A small masked image model, trained from scratch.
Model: 3.88M parameters, 48-pixel images, encoder arch vit, encoder norm layernorm, encoder activation geglu, encoder patch size [4, 4], encoder layers 6, encoder width 192, decoder width 128, decoder layers 6.
Training: muon at rate 0.0017, 6900 steps, batches of 512.
Data: 195000 training examples, 18.1 epochs.
Rows from block 3 of the decoder of a small masked image model, named by matrix and row number. Rows with one number belong to one neuron. Each number is 50 + 12 x the weight over its row's rms, rounded and kept within 0 to 99. All counts start at 0.
After each neuron's rows are labels from the 100 images, of 14848, where the neuron reaches its largest size: "responds to" is what is common among them. Only what is clearly more common there than usual is listed. The data: photos of arthropod specimens (BIOSCAN-5M).
# gate: MLP gate (decoder.3.mlp.gate.weight, 336x128), inputs 43-85
# fc1: MLP up (decoder.3.mlp.fc1.weight, 336x128), inputs 43-85
# fc2: MLP down (decoder.3.mlp.fc2.weight, 128x336, transposed), outputs 43-85

gate.112:52 40 55 69 59 49 53 49 69 68 55 74 49 48 75 52 43 57 51 48 25 36 45 17 59 36 67 44 54 43 44 48 30 51 42 51 39 64 63 52 33 45 36
fc1.112:41 52 60 66 68 54 60 53 65 57 51 62 38 49 49 66 46 46 39 49 32 50 60 50 62 18 51 44 47 41 43 55 43 61 60 56 51 50 45 48 46 62 58
fc2.112:46 51 72 58 62 52 41 55 27 48 55 34 68 50 60 45 57 61 51 41 48 48 29 59 42 71 51 60 57 38 53 54 39 44 38 54 41 78 30 41 44 47 67
responds to: order Lepidoptera

gate.256:44 59 47 48 47 38 62 30 86 50 52 67 56 55 61 53 56 58 50 33 60 71 29 43 78 72 63 45 63 47 53 51 49 45 41 47 34 51 30 54 54 47 61
fc1.256:55 48 61 50 51 66 74 36 38 62 56 36 39 52 43 38 68 38 80 52 43 38 47 56 54 55 57 47 55 52 60 65 51 58 28 22 36 67 62 51 32 46 50
fc2.256:46 66 24 45 40 52 32 30 38 32 40 43 50 62 52 55 61 41 48 40 32 56 72 57 49 33 74 65 54 60 69 49 60 49 72 47 58 40 45 42 59 55 43
responds to: order Lepidoptera

gate.149:51 53 79 63 37 60 47 29 40 47 57 29 48 42 53 57 50 41 55 58 52 49 58 70 45 65 56 29 43 44 38 48 60 54 32 44 46 43 34 46 41 43 48
fc1.149:49 50 56 76 51 26 49 50 62 38 59 71 55 29 39 62 66 47 58 43 39 56 35 59 25 32 76 31 36 30 53 45 49 64 39 28 60 60 40 54 42 52 36
fc2.149:60 41 49 47 36 42 60 56 43 64 46 49 19 61 44 78 68 53 67 57 59 53 78 50 71 17 40 53 45 60 41 58 46 29 66 58 54 44 55 65 60 33 33
responds to: order Hymenoptera

gate.16:54 53 57 32 22 72 51 60 44 63 55 71 44 50 42 68 57 32 46 38 34 68 50 53 42 46 50 36 22 45 64 56 36 56 54 54 33 56 54 23 62 60 56
fc1.16:68 52 64 41 73 49 61 79 59 53 39 52 50 59 51 56 50 56 61 54 23 56 25 48 46 50 67 47 30 62 57 55 44 45 64 46 22 62 59 41 51 54 37
fc2.16:44 39 50 43 51 56 45 49 43 28 34 34 62 37 49 34 33 59 48 76 66 45 59 32 50 60 49 42 54 51 37 51 47 45 39 67 63 45 45 59 54 48 47
responds to: order Hemiptera

gate.68:46 46 43 54 51 41 51 73 47 73 55 47 50 61 52 71 40 39 62 70 26 43 36 51 46 52 44 57 64 63 57 41 67 59 48 50 30 60 60 28 62 40 66
fc1.68:63 34 44 72 59 54 18 66 35 63 47 54 36 40 53 46 56 46 63 41 50 53 51 36 42 43 48 44 59 44 61 73 72 44 40 43 50 51 46 40 27 58 42
fc2.68:37 37 33 30 23 45 40 43 33 68 70 62 42 33 73 52 48 50 59 77 44 48 46 26 51 53 57 53 54 52 33 42 57 52 56 44 59 57 32 42 28 61 51
responds to: order Lepidoptera

gate.130:48 65 50 55 31 75 43 65 61 56 45 44 42 62 45 49 40 28 57 77 48 56 51 35 53 55 60 58 56 69 58 40 39 51 59 52 41 35 40 54 60 62 56
fc1.130:59 58 56 44 34 42 32 43 42 44 59 58 46 26 38 63 57 49 42 52 79 37 50 36 55 48 57 56 40 38 54 60 64 28 36 41 56 42 66 49 62 55 45
fc2.130:59 49 59 61 50 42 48 49 54 30 42 39 47 65 47 76 47 60 50 44 65 41 77 68 52 25 63 32 41 63 41 53 38 57 50 42 56 49 55 61 36 35 57
responds to: order Diptera

gate.145:20 54 54 67 26 36 40 33 27 45 48 58 50 41 36 75 53 61 48 57 32 46 54 58 45 65 50 38 64 38 56 32 36 62 42 32 62 35 47 37 43 41 39
fc1.145:42 48 58 54 55 28 60 55 51 37 37 56 49 35 65 50 50 48 50 59 56 27 33 47 22 39 49 52 51 50 43 41 48 48 43 42 61 65 31 42 45 39 51
fc2.145:59 49 51 66 39 64 39 64 43 15 60 65 53 45 39 76 51 49 57 42 80 47 53 49 30 58 44 36 50 62 46 53 71 54 64 35 35 37 50 37 52 58 63
responds to: order Hymenoptera

gate.19:56 27 25 41 33 67 50 49 51 52 48 56 71 32 42 62 51 42 27 44 58 53 23 57 45 41 51 49 47 37 28 54 52 73 68 40 51 57 46 56 38 83 74
fc1.19:70 43 33 36 54 53 33 53 45 37 50 63 54 39 42 47 48 55 52 46 71 57 51 53 30 41 38 65 61 38 45 53 60 57 65 56 42 63 68 37 64 59 45
fc2.19:38 53 39 65 34 54 57 45 59 44 53 42 79 29 51 45 53 63 28 69 52 32 43 34 51 55 68 60 48 54 46 27 40 57 45 57 49 46 41 49 53 51 62
responds to: order Hemiptera

gate.113:46 30 48 77 58 58 56 61 38 41 53 44 57 28 54 42 44 57 28 50 36 46 51 56 37 36 58 37 54 54 42 64 73 54 45 41 63 61 51 58 51 38 36
fc1.113:33 23 40 36 36 49 57 41 51 61 42 44 33 36 42 42 59 60 66 42 64 48 57 42 50 33 42 43 72 47 56 46 34 50 67 54 48 57 40 56 71 45 52
fc2.113:50 47 54 55 57 36 56 57 45 31 56 48 63 44 71 54 49 54 33 55 57 54 31 43 30 63 71 54 32 56 47 62 31 39 76 55 57 60 47 25 46 52 72
responds to: order Diptera

gate.333:48 37 71 46 56 43 22 64 54 60 42 66 61 60 53 49 46 66 67 51 74 46 50 57 45 45 25 57 43 55 29 50 76 42 50 51 48 54 45 46 58 51 33
fc1.333:46 37 46 23 49 42 55 54 37 66 34 39 60 55 51 53 42 52 63 63 62 50 47 56 29 68 52 60 55 40 28 46 65 56 31 57 63 71 44 56 33 70 53
fc2.333:56 64 54 32 34 39 28 39 42 50 67 60 40 41 66 36 45 64 47 29 50 45 55 41 46 44 30 55 29 40 44 50 53 38 68 47 47 43 39 78 62 57 71
responds to: order Lepidoptera

gate.302:58 29 40 78 50 51 55 47 45 53 35 68 28 74 37 56 42 43 57 36 45 46 64 47 32 56 69 57 50 21 49 84 46 46 75 63 50 32 66 69 43 45 41
fc1.302:58 25 50 48 35 42 56 53 46 46 51 34 48 34 60 54 45 39 54 76 40 17 54 55 32 51 42 65 47 47 63 56 46 47 43 49 41 64 64 44 61 66 29
fc2.302:40 42 43 60 34 68 72 53 64 39 51 67 49 46 49 61 34 52 43 61 55 42 46 54 35 43 72 57 42 53 52 50 42 56 48 50 53 36 61 47 42 53 41
responds to: order Lepidoptera

gate.200:65 57 44 68 41 35 59 55 45 40 66 54 64 53 71 43 44 61 64 66 40 49 45 32 50 41 55 76 51 66 22 57 49 61 44 44 42 60 56 61 33 52 46
fc1.200:51 44 23 50 52 62 38 57 54 44 52 59 41 71 59 48 64 44 34 48 54 64 63 53 58 37 70 31 73 40 59 58 41 59 55 69 47 59 54 62 68 73 63
fc2.200:53 39 45 47 44 49 66 44 72 41 63 66 41 49 46 47 72 54 47 50 20 78 62 42 47 49 59 46 63 49 47 45 58 51 58 44 51 79 41 45 77 43 38
responds to: order Coleoptera

gate.240:43 61 52 56 45 63 60 68 41 61 50 51 45 44 39 34 37 58 42 52 47 46 75 65 46 61 34 43 56 55 66 53 65 30 47 49 51 67 45 52 29 60 44
fc1.240:64 40 47 48 55 53 56 47 55 64 42 76 47 56 49 44 46 49 52 83 55 53 45 73 31 34 66 50 65 53 58 44 60 54 53 51 48 52 44 40 61 39 51
fc2.240:55 60 63 61 25 52 64 49 45 37 50 61 24 45 53 59 69 48 44 34 40 55 68 48 33 38 43 43 47 61 50 53 32 40 69 53 72 55 58 66 56 45 66
responds to: order Diptera

gate.84:60 40 61 36 50 48 70 43 57 32 62 57 71 54 49 49 63 51 48 59 41 72 43 31 53 49 23 30 48 61 59 35 52 57 50 41 68 23 38 61 75 47 53
fc1.84:62 39 21 47 30 54 28 34 46 74 32 45 42 64 54 36 42 39 47 79 78 50 36 38 47 60 38 62 65 67 31 57 52 49 57 49 56 58 41 39 64 52 43
fc2.84:33 51 59 36 72 50 54 45 56 18 50 39 36 65 52 50 43 75 52 44 55 35 48 46 54 44 45 38 61 62 54 37 41 46 56 50 53 54 39 25 35 54 37
responds to: order Hymenoptera

gate.175:31 64 41 27 47 69 32 42 33 40 47 69 48 65 52 59 37 47 58 13 49 53 55 41 54 45 63 59 63 58 58 41 44 39 63 43 50 75 62 46 81 49 49
fc1.175:38 52 37 48 52 37 59 40 43 39 17 59 46 58 63 63 39 58 47 59 43 33 34 45 65 72 49 44 51 65 67 34 53 52 51 56 31 46 36 54 57 53 54
fc2.175:53 78 52 57 66 61 59 56 56 60 53 31 46 30 69 57 55 45 71 44 33 55 47 27 42 62 32 42 35 19 33 51 52 49 45 80 55 67 56 65 50 34 57
responds to: order Lepidoptera

gate.17:47 47 34 40 24 67 53 47 35 58 53 77 50 64 45 43 49 60 40 46 64 56 69 45 29 39 46 72 43 60 41 36 53 61 52 32 53 59 36 52 65 51 58
fc1.17:38 38 46 52 36 53 39 30 47 50 76 52 54 48 48 58 44 46 47 30 60 30 44 76 38 34 45 48 52 46 47 22 61 41 52 33 41 70 48 41 46 47 62
fc2.17:67 65 46 39 35 34 53 69 49 66 70 52 57 26 31 44 27 47 49 54 49 54 23 67 59 57 45 60 27 67 60 64 42 57 59 58 51 43 51 40 39 29 62
responds to: order Hemiptera

gate.319:40 48 32 54 58 41 42 36 52 67 36 64 45 79 62 51 37 40 52 28 42 61 69 48 34 60 48 54 59 63 37 44 73 58 54 83 41 39 40 38 44 58 23
fc1.319:27 44 46 56 40 48 49 41 61 71 55 51 40 48 67 65 45 44 45 54 48 41 68 55 51 59 53 74 43 34 39 42 49 63 41 59 42 47 30 35 25 50 62
fc2.319:58 55 55 53 55 71 56 43 41 57 52 58 52 34 51 46 39 65 70 30 49 49 36 57 73 59 41 30 44 72 57 56 51 43 50 62 70 66 48 57 72 40 39
responds to: order Hymenoptera

gate.104:79 28 44 51 39 48 36 56 23 54 40 49 48 53 44 42 49 43 66 50 60 37 60 38 51 59 71 29 32 54 51 50 43 55 69 24 62 57 49 67 36 42 42
fc1.104:48 60 62 34 59 77 66 51 62 22 70 58 49 53 53 58 39 59 36 34 55 59 68 58 59 45 35 47 62 56 54 44 44 47 31 51 63 55 57 52 61 58 39
fc2.104:67 45 40 55 47 38 61 59 47 51 39 66 65 36 36 50 60 63 58 33 79 51 64 25 56 47 49 39 58 57 44 79 32 51 45 35 31 32 70 45 41 42 62
responds to: order Hymenoptera

gate.118:47 46 51 39 21 66 63 67 61 45 51 47 62 63 45 39 51 47 39 45 45 49 41 54 67 64 76 42 59 55 48 40 59 61 52 49 38 47 51 27 59 51 49
fc1.118:53 46 40 47 62 30 52 47 41 38 57 52 66 60 57 38 45 44 48 60 84 47 55 37 57 57 50 42 59 55 33 45 56 58 19 67 58 59 49 32 38 60 40
fc2.118:51 33 37 48 46 74 34 51 58 57 50 53 29 49 38 35 58 46 46 26 39 77 45 50 23 46 56 57 40 47 69 36 57 35 50 41 47 67 58 47 64 51 50
responds to: order Coleoptera

gate.318:51 50 73 61 66 54 59 50 59 59 57 47 46 45 50 59 15 64 34 67 64 56 38 62 32 30 43 36 38 50 60 62 58 47 62 38 57 40 48 60 29 33 52
fc1.318:50 47 44 39 47 59 55 51 46 50 41 55 50 47 74 48 29 45 67 60 52 38 58 66 56 33 54 36 54 57 58 82 67 65 49 44 58 67 36 51 51 48 79
fc2.318:46 38 33 81 73 55 50 47 49 49 26 51 63 27 67 49 46 55 50 49 63 51 57 40 61 51 29 49 47 37 53 40 49 67 49 55 56 50 36 46 59 38 42
responds to: order Coleoptera