config.toml
translate = 0.06
loss = "mse"
max_grad_norm = 1.0
adamw_weight_decay_other_params = 0.05
Rows from block 3 of the decoder of a small masked image model, named by matrix and row number. Rows with one number belong to one neuron. Each number is 128 + 24 x the weight over its row's rms, rounded and kept within 0 to 255. All counts start at 0. Numbers have three digits each.
After each neuron's rows are labels from the 100 images, of 14848, where the neuron reaches its largest size: "top examples" is what is common among them; "patch colour" is the nearest of a few named colours to the mean colour under the peak. Only what is clearly more common there than usual is listed. The data: photos of arthropod specimens (BIOSCAN-5M).
# gate: MLP gate (decoder.3.mlp.gate.weight, 336x128), inputs 0-42
# fc1: MLP up (decoder.3.mlp.fc1.weight, 336x128), inputs 0-42
# fc2: MLP down (decoder.3.mlp.fc2.weight, 128x336, transposed), outputs 0-42

gate.112:124117155105121121158093074123168119154154144098113157102123079158142110134107132164125090147164115118157155148147142100176126124
fc1.112:162147137130149157147105137144131110176103144182138154085100089223117110131139185118107079112136144130147131092110150128146124162
fc2.112:101107122110129133112137124144151086111118102095132135106112174144139158163125090161097074113156170152143085135129135165140161130
top examples: order Lepidoptera
patch colour: brown; grey

gate.128:147144109095136095120153102129065170168129099170150124121104124109146112173152115103155139125158179125100144133195165150103160103
fc1.128:111126134139118131173146088140077149127141084126116117111134139127121102123118140148110102172120127132148143155125125131122096129
fc2.128:167152126120095155088158134084132159134086147158153194136114143124099120159098128088091113094129149140142102146145143148120134111
top examples: order Hymenoptera
patch colour: grey

gate.119:122127173137160127142126150104075122165144071167197114122143125118136124131113115181117124099094118145142135144119145151158128094
fc1.119:168128163085064095148136084117163149103102099165111128123133140182140118105164111136128125127114096117118109117176138122144142117
fc2.119:085116119125134116162089075174124138116136133110071151150130113179119154097122094121140135118142149139084114140141132125114106092
top examples: order Hymenoptera
patch colour: white

gate.33:125170092141121129128110115136121154105129164128181142122138129158142179122158167106130128136126096128154137123119160123133132119
fc1.33:098140125113161164129139165178108119119128102122112096135098135123152087111094109133142097180156144173116109146140105128150152116
fc2.33:152118128098098074110106158181111122146126119117116156158101143139117102142155147084130078110165130112106074174154110122149076158
top examples: order Coleoptera; order Hemiptera
patch colour: grey

gate.296:144138160108142098170108128116196125123131131165111168145154128153142108092162134110144161136084149145147141126141118068150151046
fc1.296:122125109146121126104087151149119120163094139194155090134121103129098111119116126122140163160140097134148154131168125172128131104
fc2.296:158129138120176150168135082126145087157116111189127103127114135161122161163117109102128166128133118119085154094128122132153112128
top examples: order Coleoptera
patch colour: white

gate.231:124109147127071097152126159109140137143135168103102128112090108150136166118142136101123164104146117148117140114111152102160109115
fc1.231:130102120138153128121122156139161100112108132112107094129164158105151174167129131143138125154143116122158134169124107128046079148
fc2.231:149162103143117123107126099163153109169090134112151142101155129119150121144084166134137109138133110109105117159144112123136108146
top examples: order Coleoptera
patch colour: brown

gate.327:080171163138105102148163124076101113159169144121126103115120128153142158109167131127120134148141138159092131101192099161108101141
fc1.327:104143130162148122122092112105160141114116123152131133116112135133160148119092081118103151143120147142119123119082128119124185147
fc2.327:139146113118136138136134132101148173132169134097174148100119100123134106171148097130129138162127131138123134138116094111125125108
top examples: order Coleoptera
patch colour: grey

gate.118:135129120161123143135107140096191145147138160164148162123155147099115071077153085134166108168125146122119107144172170172134110113
fc1.118:104098098154122151101141088099118140153132162114129096112118127133143104108105113144148153136155165136109181109095143167117136139
fc2.118:172159160123083117116120138121097154144095135174083140116146149115085174147110131106118153125136142061164150110148146117153177123
top examples: order Coleoptera
patch colour: white

gate.313:141085141167116141145121097117115130136180174143141094071145134113118146139156086162110130109108136096134100132123166140119092128
fc1.313:155131114140063161144133109113125116114150178128069157167170140149107122106134126130120134095113133120118107103143129131121133119
fc2.313:132137126131181138079108114080095144127098074140099110116138137129139132075102171143132153134109148123114142091124117148151162151
top examples: order Coleoptera
patch colour: brown; grey

gate.194:152155130128120128106139099156124165114102088140134092118096156136125103150139157114143114165147065116157125137135130168130159114
fc1.194:117119108113114106092151158100149149131143112137147111155155099101150090146167146119156152077158141102146103130132122136118154135
fc2.194:100123162136073162139118118143125119151174186120141085104116140140132132117155141122096154149117106098144108144133137157151161130
top examples: order Coleoptera
patch colour: pink

gate.74:160121129147094107111099124184141130117150160090093119112150140121114094145119147116131108139152149094145114158151162043080121102
fc1.74:134110172061126143155140104125094135138158141104193134142108120141105123149148151148112122099115181144121100128160095098138117147
fc2.74:138156089174106094130139162131106083134103110165098115083100159150140130129166077134131139074129148118138136110109146121139116136
top examples: order Coleoptera
patch colour: pink

gate.175:126120135126104076143155141154148142092150130120122152150155094109137108144129110100128128119142134127116138154168110113121146119
fc1.175:143142110168191129111141115131121145126156125161066133150134105117151089117140067146137136139139157118150127155115122112152148129
fc2.175:160115136125149124152132134161116097123148154141137135142126123125148129111118136149162122127128136114125150115078108147121081126
top examples: order Lepidoptera
patch colour: grey

gate.318:138157129117116150118125117143171062097156123115103114124097118146164094109120117108118121103124110131111142126128125144087086178
fc1.318:107135141150166088146179122163106154115134119136196142112082112157118094142133126134141132152119148120131112132101148104121155123
fc2.318:160143162135104120125158110149163086122136143136135124121165118159082147158092107121134183133145089151100144118135125105129111151
top examples: order Coleoptera
patch colour: grey

gate.246:119176109152098189171154164093129120124080100091132121088133109107107133161139162104124120108110106168089179173127097159117136148
fc1.246:133058143162090132148180138116110082137135108124152140122122126104107083131132093177175112091154143102140129084129163095107107097
fc2.246:117111100106156127139105149136155199088126191140126129108132117167102131135135196135115146131081122159136104136123100133123135135
top examples: order Coleoptera
patch colour: white

gate.71:127148131106097119120119139128079123141129105135169112108101137095087143128121108112095095137177121113117159078107125097153117106
fc1.71:109133138163117205135118149128152137125122147124137131117138111114140155095090173143144125144082117156105060158110102140155142122
fc2.71:124126127104158090136113139130142155167132077162137105143139132103112178112113145084120126103116135137088108133104168120157125148
top examples: order Coleoptera
patch colour: pink

gate.306:132126159102092135098146111147144083124135130094114141147133113099108118150144109130106107110159111121126133149121143121090135125
fc1.306:141094156084082093141126146163164112106139178117096157125149142108113122168108142111141126121143122153146156138131128095158149140
fc2.306:097099117126084118145118083099111120165139117129065148149101095149110134130096121130124181127087117115153123149162164128125114163
top examples: order Coleoptera
patch colour: brown

gate.121:145117163137156118123115115142161145112111109132143150137101105181157144165194121165119135074135149112143121160121167112132077116
fc1.121:138167118127102122060126144123132111160129133165109126103148154079147088160111134108119138145093096127096167086106116141114116104
fc2.121:108107110132109103128129136087105108176121132091134166088130154110116164152164127150087121093166097134090127130139073113125127168
top examples: order Coleoptera
patch colour: brown

gate.72:103092126178109097161156147105121132090144119128130105124113103111077140182096084122155125095153109115148115128116135139132110175
fc1.72:143137146136134105138127139116077126177110158133107111134122137150090092142144147115154094099112107151143108127147074131124110172
fc2.72:126150117085113139137149122119111138180127092145114108152097129119097174137120149095148165129105108107136159104121151135049084144
top examples: order Coleoptera
patch colour: brown

gate.95:094117132112109142157159069111140109179117145106129103188094106143141096149110142103109101124149127108158128122133118155148143102
fc1.95:166111125129140142105170155156115118084153121184124130138154150115119172097138108130176118120133192094113189111148121122117099147
fc2.95:129093118120140163141150113118142142146124118143107152158113133142120088127121155147158132100146142087131112110167128117143127120
top examples: order Coleoptera
patch colour: brown

gate.308:096139130157114122131119146132093113129134139153145154131133123161143116119097132129137141167124149135162117124108157152137111116
fc1.308:106099140155166118120163139120091156157123150167139125121097156164129124126138126131149104110155146129142154128095113132106169112
fc2.308:164143135135152154122116131140145153136075110113092150171088143122136119124109119164076109111168075127102127142138143121127099105
top examples: order Coleoptera
patch colour: pink

gate.59:124114134095124191097119113123134090139158098181108145113122110102149107090135134143142159104127164083116152150144142109139170115
fc1.59:100129106106150118135157160106149135128065101088109147083116144143110170092165140116134112148097151138125146114165091149182137153
fc2.59:111160111120113148118117159110133139145103112083087132149072117144140140122189150118137124110111154118167144158104115124104157110
top examples: order Coleoptera
patch colour: grey; brown

gate.53:131105158131123110114136120157118144134104144109126158134124100106124125088134110135108149145151093094163158115143155131142151153
fc1.53:124135133101158126101092079141133145171078160128106130107152116094131131139113149131125134161162153097131126084148139147125119148
fc2.53:100151094134155156156119150137085141121150133127086127116128161111144132135122113124114145165134095131097100125123120083117121133
top examples: order Coleoptera; family Coccinellidae
patch colour: brown; grey

gate.62:125124125121124126122085132150126161181087135112094124168128085155166117158115103115091088113140140133125097093155116119128105128
fc1.62:145151157106123164117107152107142080119118145167136120122116141150106161150096133135163125093109150148140126137130097137132105122
fc2.62:091119104142131136094151102108108151100113111085134131128151111120137134122128135150116126106108118129173124083134136130181107151
top examples: order Coleoptera
patch colour: grey

gate.333:108168103161116114120097144146123117101117150095133150139115119149146189112119131163108194120112092123170088098100104148112106114
fc1.333:122143146133163154105131075133127120137120125143125136094128153134112136179123123141149103146131107116123070108180158113108156107
fc2.333:113174139132109110105148104114092147138102108103108132159158142132118155130132116130142143137167163158113114162128085123136134175
top examples: order Lepidoptera
patch colour: brown; grey

gate.298:094113150139113125152099125114140135120132102117131113137121132095117133149088127109134085139109110109074098110140147107117104172
fc1.298:122131127166104138125123139166142146109175150103164169097112078132148139177116098119134131121113136135142074126158133104123143127
fc2.298:129137062145133109144156129118144103148148199096117125109153144143099104141094111136150109147138094124154102147136126120114149170
top examples: order Coleoptera
patch colour: grey

gate.288:144127100145096118112121136107120108157095141152128137110176143113103111115120104174129154099092124126094133076132109101129149116
fc1.288:122131113112160143102103083132143161105118091145128146112119138102112107141115137155113129132129126113119131172130145108146124110
fc2.288:159119114160126139096182080152159109132146125093158145141101118139121128113127144189096161135149111106171098104111119144125149171
top examples: order Coleoptera
patch colour: grey

gate.332:123129144122111126147121152157143119127134140094145105116119103079115116111126125121129114100110096160153152105156132104127129170
fc1.332:151147138125147140127122110129108160114178102125141109094079119072130078147076143173123124135102096125154168122137151131179114138
fc2.332:096161134103142141069137152103117087094111118112135102129143129121114142133168162105143124130140163106140125150129120094084131100
top examples: order Coleoptera
patch colour: brown; black

gate.139:141154164153121137086115116076129119120107099089088133136115153168134121156144155134163135151154092094131127148126139136116142138
fc1.139:157109073144127113148145155085120139113114135125139104080087107093130134121154110159104089123110117125161119098137130124129130080
fc2.139:090104125103117158122122145164139126083115106101155090103112105172153107145171149107118128154138123137138092089125153120136133113
top examples: order Coleoptera
patch colour: grey

gate.188:158121129107113103101078125176121110114115141126126135130177102156123132139118138160137147171122162127127090117171163091113115085
fc1.188:138132130185122138129090141106154144072120129120189090126129120124116146131159122108115121154145114150173146127106121137099143144
fc2.188:107138096113121099151140137118087140134113130103135115120083130095151105161148131122079110147139148118073085098135166086141106103
top examples: order Coleoptera
patch colour: pink

gate.208:143107107128113128146163175139135116076140139098144144164151148136134154136129138124095093147124147138087095115102109094146136135
fc1.208:138066113096160109124128124138136149115168135138087141120113098150118137123103078113114105118111147112135121125151145131132129133
fc2.208:130140134106136115154145092161107153197118080093137127154092155119124122162102114102104185139134160118141128138126106170078121122
top examples: order Hymenoptera
patch colour: white

gate.103:127105126143130129092130135162168131142132102156168161132170135159131117119142162143124112067127128143123148115156120135101116141
fc1.103:120083084152119108107143148159156157121087104150137123132112139086169151132133143135105138129140172096103162169145108141178136129
fc2.103:115089080150129102102112163115148140179119112149102159140134125114143126140164129144144139109179143088145146178110156069154124128
top examples: order Coleoptera
patch colour: brown

gate.85:131128140107109199120162136134132092077134200123099118120105115102162166121111150135109091126159107158141165122109139132121124100
fc1.85:085100143083114127129169179143137124125150137126093114134108134126121129122136118178115127149135125116114140145103159127111150127
fc2.85:124117146125160147138144130126129116122135115129120137088114124189102087129157154122078143148068130130114094159137147080175131130
top examples: order Coleoptera
patch colour: brown; grey

gate.191:131130130144117182095122183097106104112131124137113122148060175110151119148106098158113132126110123118126171094114133119131156115
fc1.191:122106140100085143155148129155139084121076128105147132121095142115128144099113095162146104171107138125105148117129111098107148099
fc2.191:145116107146124099132152132123164172105107152109156117136137081111112107149149138142107137163121133133102130197074161142152155150
top examples: order Coleoptera
patch colour: grey

gate.235:121102120126141101144138159104156133133118122121154127139137136155115125128088132100097146080136141082149108109133145101138149144
fc1.235:091152146153165124154132116151120081126174100123149133095102124090132139097155130137114122151145133102151137141110144169143144100
fc2.235:113123126139136111140165145122118125148143128160172189143104116129140133109105120123129137165136096137134134100089146121114177102
top examples: order Hymenoptera
patch colour: grey

gate.223:138120137163097111163112106138095129150109142138117137152093176134179136178140113134158138148164162102153125120131181116094117155
fc1.223:117142102106115130123156115068110134117122138119143181158188149102107116153114132095113113110085150123119141160094125208158116116
fc2.223:138108130203131137100092116154166085157133151133109123114089136190152123132147125120108141092095118111148112119185076150101126095
top examples: order Coleoptera
patch colour: grey

gate.174:143157114137140136139146155126111154130134116146118156107130110156130131112169150124096108118134136131145122120107105077074143193
fc1.174:088089147136137121140151126136169108115126102186131084148114116112130121123104119103144158155122141143110158110109148149164145070
fc2.174:092145116123127080137122145100151132149135128084117141143130159159130141133087144124074129124090063116078123135107126080157140109
top examples: order Coleoptera
patch colour: black; brown

gate.31:146109136106097120122135130149132164138133159142111113153142131094168104106102090098142158139112157089173109146125133121167133107
fc1.31:133128126134150136132151164144137125128130157125145127131110123109159089095153185159135146142135125117091138121154116156124112134
fc2.31:128166167133132120110138140121164121161098094116106149146139105119142114134133121145092153101099134100104148109105110111118092084
top examples: order Hymenoptera
patch colour: grey